From a checkpoint of a small autoregressive pixel model: norm layernorm.
Rows from block 2 of a small autoregressive pixel model, named by matrix and row number. Rows with one number belong to one neuron. Each number is 500 + 40 x the weight over its row's rms, rounded and kept within 0 to 999. All counts start at 0. Numbers have three digits each.
Before each neuron's rows are labels from the 100 images, of 14976, where the neuron reaches its highest value: "top examples" is what is common among them. Only what is clearly more common there than usual is listed. The data: photos with spoken descriptions (Open Images, Localized Narratives).
# fc1: MLP up (model.blocks.2.mlp.fc1.weight, 1536x256), inputs 128-255
# fc2: MLP down (model.blocks.2.mlp.fc2.weight, 256x1536, transposed), outputs 128-255

top examples: text has "grass"
fc1.278:497551462585469512471470485475448500462436519486443510510499590504525456512505518436535471535533531491475477499490470476525480503560541525467463524514478457465569520480497418526520523517510509500470555476566518499517461584528513434531575522445521489505552495489528521555558572513521498519532562476481433537525458500518462505535553454539550549523485449443536452475478464463487518490454
fc2.278:559531540500529477427546499550538494557450488497507516444415508540541556499506467505435447511482511538553499413525471519421457531508472514495564516580474522479472524495466517475476540471517456497484471492505522478470512482506554510444448522507512486494536507507476473435433447511537577431476537531528537460512520571518439542465451547499498513585421420515470517404487445584578517486510

top examples: text has "text"
fc1.215:437544478459511546473481471546491463435520494530517524466526496520478453485517452452524481490540427513524508546492533452488556482511445427545537450514464522527550432509442483482521479524519502528529559524559501553417550537506536496479473556439481493466519462448556576486519467544539518488491526521490578551476547504513500519556469436471492587480452527530546470460467558447555536477440
fc2.215:537509463526534440463537528496512550519479479486484456521496511574499532489438508522502436496498464494465510531498460466503462377513495519459450603460540579486477532422483505523467538446510443493460449511481473434522485438487501497464502415532489444514449497569466492420459450461454430528536506554459473488514529468513502511512518509489505454524532453474515499554451442566509466521523

top examples: text has "sky"
fc1.342:535464491494508531440486498494506555595567488489499550535535494512496465532593477492490508452482464502439529418461496516558514479557553482477527600509464517455487518535522521499468562533478488486524508527481482425513519503541474430541507466493517446506497533500503453495567518486506523484500529460547431418473525460450461466435475538525556485549541442491473502523451542457556535538506
fc2.342:455519505531519501592515494436463477489445528549471525519536459460514495491520490531506486485494460484420512516493474451529544490449501560478505458485547534471484516524446472419509558512536575445536532467480454553460466481533425475555493491585441437511451394492542574463497548502515445470536487444466478544560430466486467611517525486515429486488515502480465503497455500493511539539505

top examples: text has "text"
fc1.78:479436521579526473491515489478543476526538544513497514520480438399474492509496478470506495561494503428473486536445507437537501452493507543461518522424467547452487492514473513460532493528524480576610479502506524485463510518479444535575484558571506403517489568523486521552533484523526453509485545524478455511471420537515467443496529510561558428450475452455447547451568490493505455580481
fc2.78:547409479447536491479509521505464554492522489522524501464533516524532434556498472451487463440448476534526479521510508438516426480561516557567502504426527440573553511536505535513519504451506529434534438494528474481614447426521461519428471609493491478490515538516514483483511481496508506536565538477441531474493531489538540508452543508497391515490407583540541414460413498454518511573433

top examples: text has "sky"
fc1.21:475460525545569460562549491536489520501566496472471505499557487366503468487505561453491414538472533533452447428493540461515433465483500548507518505512502479524490528476500475516488460590529504478533534497510523563454504455479507494545443558598506536520527533527539495484503453528485459452457532559498500511497520503461467488567486500500549566545451510394429477456508478463559474489488
fc2.21:511479504501453547431583514523563536496478512506572467465480529634459535498516526446525563495518460491525538555515447528522497577528423513498450429499484454434459483499458537513535540453491559532492463511507499475566508494526524562516579540491420446565444492511453465527484428477473415509536477471556495423491483423581499561494509540526433508471447513523549523453428441509526508541494

top examples: text has "white"; text has "black"
fc1.138:531408518574483470509471472567504472470495509478540554418551511564512514483460446452518526542529533536500514514443527550555508460519511491449525447523442480550526510518505389526579494489556502442452514420484486536464522489436437465525553482502501533571494517470444530495471576523523465544495514497534496560477553510514478508536489536485538439539540493553463493530478494481426509456515
fc2.138:528552520538479547501462507496443447525548541456524466504510557505475475578567474531506496594459542543494516489495539528462479472535497483503518513511514501411505436492480491510400452483428499490544550562565508391499508465494443505536433534501524495493566491461548528478448487494514536537448513472452479502484485448504443463558496500541500535529435502412483540529526571466590506524526

top examples: text has "white"
fc1.514:465458506468434478583491542497572460549508515476499502506509500522525464502508542405493532387475473449528493553438488573501620557486502452528510503527511463549527473476500536550513525517492580517462511439508413582519537512495456480467464547545533467498467462541524534443564600527544540455429507468485429455511524455476508459449508492524475481528513549500463488518448560526567435445522
fc2.514:501598489603518521463513500453500586484488581541526503530472448537540537538470566498535516597482513471457534437517477468446473390508516503423439445453482599522439467463504454513414495550515494452457498538502573445471490491525512528529472535530482519485490479480544478573512522513411477505534451474467490537460438545420482463483565511455509519533514466550524462443553442517478505537515

top examples: text has "grass"
fc1.489:520492526537544516524556536493573553536506498505529474497446448448543515560454608482470506510452525570482493495483496456468477454507491518527468456585462471498538551510517458440548498630540432495495524535486521561422596519522494557457473554480535511482500474467496416537472447467491549488533494482459488474514514524494456491566530534440502529413518497452527424479468495554508424501435
fc2.489:503481508505526555434492486519512531556474431513523559445529501568506493559548522561495474537448443482448500590511477477492538517580472478458561529471535508503503468500481484571497514506467503513514502456534524477462457495477512477482535549506456446530496549541477489482503469511478500531462437498499489525421539513587545480462476478520544525529540533540495529502486419492523497476520

top examples: text has "text"
fc1.134:511556447508548454471535472493558420476544557528474478460516454513532501512477560533520485463542512531501542604449464503452556477481521492449467572518521577485585534507469460506559440497494523554546466500494482503444453559491536442550466433481516487515564519515502484591556504559531482415499542509471474507488532503441523467413512500442531456436494491487473520509547493531553486527501
fc2.134:419503502497526513572511546562462518527471518475488513565423538457561485465498486511531575518475548446524488503507483437509529501611427489495519449465465519511487471507531534489518421497494575464500537534476566476444541399521464555565464508479453558523493438487555495446515456481448475585532461553495523510531479529501461429519527487531501491557558488511517419420436486494450510501489

top examples: text has "text"
fc1.712:472552477478522524481523490504504474481499465478508526556471457496523443543440468476554482521425472500429558448451455467451491484557539516477545474528498573455456500565495488527460511485521503570524531528525487577483496513514429432501498430534429451466543537502549530531523571489509441453513544513557484572523509442488444495518555470513556490524515441477573489506551511493467509564487
fc2.712:487427494517492508489504529498501531443498501450431473516496486461452525484521533558510544481528611496494414493516467498512510525567446460487497472513475546514532492496475483508471460529497579531513500546528516485573484444419597601492449440411477536428561503582499417468468448476444534508546462531496540576524527506594487491446547459475491503503550557521490534493474470446545512475562

top examples: text has "wall"
fc1.39:477487518479447463512522517602478552500515439465497565448422488473494520566489479472464472444524542500488527527510605524504449417509490459526487548520454482509512530531475501465483411606501483497530462473485427514483441470444491497443534474546453496468489479490543490426475508471531471496618472460502422486524472563502482419486501458484565521426531522547549526481544474570533497465471
fc2.39:534472537507483476521463569505541495479443471547498473594543524476473474531544450442524510504503468485510471462469463537487532528448631491522472493548501477525434495520567536505478517444486490431515466446551492551520505591554461467491486538554511490567457497499431434521552500588449531517451493495514494505487479455493570543547501507499501485527446425510466537496464504468525547588466

top examples: text has "white"
fc1.508:454503446527557501555527600481475476509476492486460485569543489482569497458494456429547503439506569488494526448541483486495527476552491487538557534517492549485451506543506472471504421531466472526522517522463528471444518499543494555537430452515519541515538488485485500485469468524512472465442536450519525543444492434395505596567515529507535499483547451495462488495562507546482530499493
fc2.508:564467500560493480459566461456574522445456497489494497521527492511479475495495502496466504465544460567497541518441407506450510521476508466493520478540607485562509489519466453471499541520466539475471469487562536485530444481555533466528518487479429447437523446496515559569585514512542500500583491486493479504491457443501444419524541576507440548505457539502546489499534592560521499563542

top examples: text has "white"
fc1.143:590504473564494492456556452494506440451500553500516541500438521527520536521506522453550519471477488547532584540487462507539473481476498471487481526542476474564463525482507551519460560436526552507469464417448496473490423524499470463558515552524532506541484423554516556468416514479501449516538517458533471527438492466489428509522501490475533477531479429455492543486531505513466445550518
fc2.143:512455525511471513529399527471476451518490413520510531544502608521453491464440443478537474498497503514495395483545494481464511493448543513564574523445520508446519440471512456463455491504412423472486511517575571507490522503482446520486454474519496471471537501464422531511531500529496499491458570505537475498503528451507483521514462428523489499464530516450459482534488525540496487494445

top examples: text has "wearing"; text has "man"; text has "woman"; text has "smiling"
fc1.5:443477509467477553557444533517503488424497504462558478482532515473552542475482435538487495469495538528484591450533524516575493502435522513526514508499459433510541462469550498528528468454541496550550523531457539530485501459517502511420501527489527359530525455381468490478437515518521454429504548511472475415459493529469452465524442485505584461515403464463582530505516496459470442533509
fc2.5:510451534519473543529439537482504600485435461513514495463525531548498513476472519572485455538614537600420530546474551476470540434493492426536510539495458537524522485427525435513488463451563480475470510514464536482498487468528470495472423407444467557425542558443521449522559569470472456549512516484489519467474459461458529570438459475539493460486517518516443581495458467457520502550497

top examples: text has "grass"; text has "ground"
fc1.198:491476511483496488546571501514459508564466430537552369524521437592526508538456554412546458448480490499502547529468511466470504530553536473446519408475437473544538459500481512520530536491473507589488438488468469472453505499510421535561517586514468515469482494482586483488517504481526512558531525495512505535502438532493564496500412554519490460481500575507461516508502529493478504465448
fc2.198:531550455472460487548425483468554472512546514425494461455516535534448497548463457474553461558437440512516564537490567493470549470455462470490492510554507519495524500411528512480505459477531515614555493438546553522507492490454484558481508534543532556529480542468502541543516553509493500507487509513469545482496483475512511505469531470487504526493465423451515538476514436470476441519554

top examples: text has "sky"; text has "trees"; text has "grass"
fc1.126:497526508479514486550508482488479526551514498565498515493469535540522536538482569526478524465586460514491523530487458552472491449542510515512550455593509487384595496507597595478453599553493535473486503464492603494465584526509455529494535477505505522498479431494517445460520480538538511516491502459459545456492477515475457487507510508568481535538517541483529483487537479511519570466422
fc2.126:537530487538456440416449513507497491494493463440484530416507443477534506503521546463463474544468476510559413498459503517485559532408506464462413530551529476504457500515516462446514472497527517476463523612523491487526418533522525513521483512503474476514553525466510529554535547452563547465483455595516567477438538513486474577531436460521497501476532406589496497504485442529483457441518

top examples: text has "wall"
fc1.106:488546555465485508481564536553458539502465483541483481427428555508531523481482483538486488470541474563452567507432453501440503452424458531462459591533521500497518504480480560445517466475518450425500525501459474481499467485553480482514572444463433497500587552455584520507515458542450444518576516560477501479538576513554458546508499559523544450522488463509481540537584486502442515561414
fc2.106:524501508471497515566454434468492496528559477433542524557440512451484445546482451489598483523534550502594480516503496413541510464499551541506442545446467506484466545510498428515435518550471457513503447500527517509528510502545551543473522530513438558563429501516586431506522528504580451504487581529463422526475458515533543418592474497545505569497503468534525489474479482445489481484539

top examples: text has "text"
fc1.557:498427496561472537571490474504447527532524456492518435568542512500540493476483481468506491501512512456504412478509546516452431483549536428522448468434502393460520479487539516500473522488452459392516493503584567365508581452432458470453499483486582524480487508463503509490479523506553512522578517497469505556481522466531494457548490481454492524500492508510503486541448451512440533560463
fc2.557:541513503491462462516504530467485471469424539531506505495484543471546557460528452568562482503564491558501525530535546498540555447541463540538531466501549531437441515488529469503496434506451487569433546499531522553520497463426544483518491441472397539458511451533538504539477482566540438551525430444519505501552442532501481434500526493480534449401535416564527483503484520570498489509560

top examples: text has "man"; text has "woman"; text has "wearing"
fc1.638:499550470466492491492544428449547461503514526457566534465511495516488507564436532508505475480459538469526549449559518523495426502491475441432561478564492511453464562550401589506515461514488518520548500451461466497427481508509557454376481462451508453544514455560576524542510486526476448525514552501506508514465572473599509464498592519526476474474461529558547560516538521609479514514487
fc2.638:504493501491497502495530528478452497516491556544489519513527480481485539460537505462501509464442480495437488433488531487506514473505480464540431543476584533499506482499457499422518544497499392477519510471533565519495542518443519468482482475549491517402444480445435425504541502556552519470573495510491522464546480499432524587474457420456524553546602500415497535482457457453499588493547

top examples: text has "white"
fc1.202:471510505523527517453454470502445479526478499575438536512484463514425452506537466517553476552539469495474511509536458430451495453557509505499427469586493454541441479466466459494514530557511475454506571456538492450551491488484495540460451480482594578528439490497500491530480513448547433467511470529566515518488530477457440553490551559453479466495500484534479469520554516456431546524496
fc2.202:542533491546541484528540515482484494507471539529476515587515439426498484537531507498509524552521534544514460553456479489555507463502436509527507440442510560456504487499518442474479488453483464450535502538479544513553486488500486474526474524542450443430504436514466484468505583512485600418497430478497511512534517508455480459592501531543586428452554498428529519523520496448546521538496

top examples: text has "sky"; text has "trees"; text has "water"; text has "clouds"
fc1.101:455489557520511486501456509605482483546506427456490523541497468484553539474508503477476464505498507525526521515510498486496375503514557456444477464559501505429520521474514470524489478536480546488530427474488510575563554532420493421559483480506529508455526473532459431508585483534563466516546468520525483428506516425532483454457472513507439474469487492564482528518545454551540451565521
fc2.101:491478488493513510506506464529491509475506532588574427482426493532510451489504485536468553504440486425501502453483508551499580534539468513502525535555497498478466471498517496441492560532516451489527588500440472441446463527484490538461452494470490465555463539489545572552446578493463492487563474466434448486475487505471479550461557426504503500462505517482527429494495541460556562473567

top examples: text has "sky"; text has "trees"; text has "water"; text has "clouds"
fc1.427:432516464507490526501536540493501544538477495472516520495548532493496514532494580393443458532575463488507465450489473415480500465529533511517576490484501470494481454421500491514501499532555492491499582503599533559535540477498448480525457523542472518431528497473527484505534536530536474442454568466570497526469482511471553481514587462473519603464517380453470525541512517455495508482508
fc2.427:467479546520507498410544492518494466539557572518477486489404532455538533396458473497542516524434510603530547417456492503507556493576454524507471489504518538470473565493462514584498599551544572486502492591442416492475519470523561481521481500413534482531454478487528499560477458545467520518501489488514522519476495522619466487529510571494507446581465514471445453447401441557513570532546