A small autoregressive pixel model, trained from scratch.
Model: 7.68M parameters, width 256.
Data: trained on photos with spoken descriptions (Open Images, Localized Narratives), 203450 training examples.
Rows from block 3, named by matrix and row number. Rows with one number belong to one neuron. Each number is 128 + 32 x the weight over its row's rms, rounded and kept within 0 to 255. All counts start at 0. Numbers have three digits each. After the name is the row's rms in percent of the matrix's.
# fc1: MLP up (model.blocks.3.mlp.fc1.weight, 1536x256), inputs 128-255
# fc2: MLP down (model.blocks.3.mlp.fc2.weight, 256x1536, transposed), outputs 128-255
fc1.656 125:114094140195106102116146129158146139161119138140158129153147141113124127139141084112109137123092101119114126099155116139173153108166195193137117101094113182107134131131168141175181150081105096137169102038129087169092115215124151141045170165195176036119164111078134169147084152129094114168175187069126138149133108116112121169148162177096105128102097090128130128071149083146163114141089
fc2.656 117:133152094171068167137124109129132080077110078090099078085131119120113148147119145151124128096118141140091125119106170105084120104117089095132153098136123060137193110147148143112119090205146175123088169190126155107128147106138111225107142122114092171099118135155134106133067086128167169096125093137113100108150177126175110123142072064139138183157097117103161115171122181166131106105147
fc1.657 086:065155074099137142122082139131060078151105128126123154136151109125134090102150094170123142117139108112121089170139099147144160105117090110174195146150135154159126134141158125119136132100176080109096101074176108157081205084088132161164113102165114158131133098121170105158094135091127117174148130134165168161133128075043136160099084119103107186125142159152080102197126098046140177034117
fc2.657 082:126137118100128145183177098099124110099168108162098083158076132121087122182096187109131097095132172136131104118148139122110095153176165103072118093098175117099106122129093155105096090143071130133130143134131175140169095174180082173078151115161134100093078084136081124120133145158127160076107153129138175089139171166234080051128131197129129100115154161124174193113064133141138093127107
fc1.658 097:159060146118196134207150138132156066165175114144125165101116109118141191145097153127147122136150114112126086208132098127107137175094110055097039139103124123128138200113097108137095143146131210112128147133123206133139108165094059171158090086099116109124063150126138146134147090111112161122161176121094200075075138105099083151095066064170094120164149185091118140149190089122142124172123
fc2.658 110:043133151151082118084118144128096133092083092103155185128106117123132137127150138107083119174140183192114127096160185181127068085104127170143182100138143083131109086102176115208146096134094075137153107088159110149074182093113176132097126163051142103136171099124076122122113182177117079138101187119138089178143162108158131116151144157156176150113133114161132101112088105096165132078093
fc1.659 094:116068091172126162140149146179154082152138103162092180093070126127164129127144112099126131111095144115126116106109138152181156178125112164159094116151134145085094100081105093100118155162139137183128062093152096130142200150096127094103162087086128149138101102097132150066096137086153116140127129132111082087163185141140159103183162140126133138180094127191126135223084135120116098115170
fc2.659 087:185058148147070085138123123141123097092146138157138137134132099149137153131093123157197097117141110105112137077149174060161155183123096147097163153172164129103103149147135146174098132091106211131118186104131092125080117106135142177106159133148139138107175124077104135161158068110155087110165175099097094157115069141138154107092170125122135105118099080122154124090101123142106136095121
fc1.660 099:052031099167137088150124124084136056169123095110130165114098135087145146116054103173147142187073110056106075130127125092184120177110072136124114077135108100109156149102108110151147192187137115115103111142139150098157121151144194105093096145126111122146147182130112113174148103128129120142101171145092098132177124102125151147140200122149170200158108121125129146143062166105076112139135
fc2.660 097:159138166130082120165112150155099141153111113153146166103174152139122095086135136129094086103169172137177151169078136205109120059090153093130141190114124133175113121151137127163100102105107169163187147125192187118068132093130088143124138071159128156094122152103106142107131110126102187170120139119138125071133081135150146057140064139113127050115147131069167078099216094121128149129168
fc1.661 100:155122173172130152126122110196091145155146088133158139102190129167134138101124123122138171126127120136117103166128122178187164102166135102125166162138087120097148164148099127137100097153114154121104117100046162123154118136157085073166137138156168153130173058166143126168167140107090057144103169115135118182147124156112091119071102106137116109134128122135096137109109119116164098099094
fc2.661 102:149097092090156065137158167114169081126093196129167157107149157101120117181178180096059163129168116191169071121158111098144129153098129113108118089179168136103067098100078165114139098149133155174120097140144120107113112103124124173156113110124110085125172178128158156089136138131146082131111117136181195089096158059096091143132157121111147113104095127105134129147147166147213151150066
fc1.662 081:095120165139098137115105201158161094104179089147094108116113108201105119117100116107133155090143143063186157130167102151130106093105096148098080114073103139144135184142160110094103090109148097188145146121153124166142188116108168137176167123137136143062117118120099188218096056106130134131139140138090161099073133101095094136120132133073102135138094125119153122105108120161102139152083
fc2.662 084:098161106128132079104141135133158119101131122097097121095132169082125126116157108120155107219136116085112102087117120081166143115104107171168138104137097079079112101097079115187134045168139118113122141076074105150079129201087131112169118180188150125150155152159078152049187146141148116105090120152107148135220132160125107145151136124114138167139094070084158155123133100101145150161091
fc1.663 093:103152128096098137124148170091161107130109136147098189135164118154153155125075166117114132171128090162068098177145144094082094186134044139104181134088075102144091121130060111142149126127137151170160088184119099129124075178124143083108095127164158151136182146091107064095112146146124062155221148100073153176091139100110160126094093089091158151140121122135114109137098142099090091132094
fc2.663 087:159142066131109116140109096100098129135148132094122106066138141083089109136171110156131094150163135105184109163121086113165181151134188156129106187155191071125185136109096107147155131160115144069095163107133144124134164144157093174141144144076115117177070137159156116174150142063099208102063138168149128091137094166149109154168118166149105077132121152099079133079187158158145191093173
fc1.664 123:123093140139132167146107150126121073141136138172123131154147109117191171185152103123112152150113153140093147030122146097150096132124139145171161158110081078114155133104175133128175138181155170136154108144144089190185096127129171110129096130103133136141029146158136073146157155155146115107078124150114118117201174158105127123071145124113070129052163178150106181118104116117157095058172
fc2.664 112:152154112125123092100131105126137146129123133075175161124112095148134135128107099156140142078152091105109169162150119171122170125166073101093095123152123135123150058139108132148140103131147109154152143119086144122111103114128075102166214135153141134136108105073133155114123107160171088175140136118164101185115144109122188100147153106053144108187089048083138119104128133095112151120133
fc1.665 094:157154149146121102167131114109107098123081130112081145081131107128112102118143093136147114142154092140124089148142153166141079126127180088115179159082114189150154108082104138106100118175211132156090095135122173070108134126100188188123147091133120150087148144178153155170133114036113150167072077100085121119158172161146134137120073167131128130171092158119112097170094131114123088202164
fc2.665 093:100063141065197102130147110126202183129082141087169115123132134118110119132161147144131164143136139104145125118119090114110140138158098086148178109146161084092106186150106069161146117099094134131120144101131128108099145130166087101175083157146190146125152175132102077129147187118131132113152142120165134145131101122119114134148113099134138111132129191098075066103181154037127141081052
fc1.666 140:157145125133153133071145177039093098134117134112126174136090146163179114095147149100164135114143157148186180036148105099096164124188116095163110158063165142086181084127119146146104136185127137178152106145129145112082125113152172115156127145102068176125094125088181076109168137142151076131134165145150203135146138104094179175110122127156191139128095095115163146063078143168103178147141
fc2.666 118:106135127118089115158182112147163094192158151136114101045100111194166067080107110183081141144135077105113145121104101138132096146122181126101128105101050127147158113183106136135217126164084123129176118144149073169173110104117127100105137093128149133118123119089164126202119196110141164122085088123082080130177158127119098104183089108107115152083192135127122085126094162136119085091188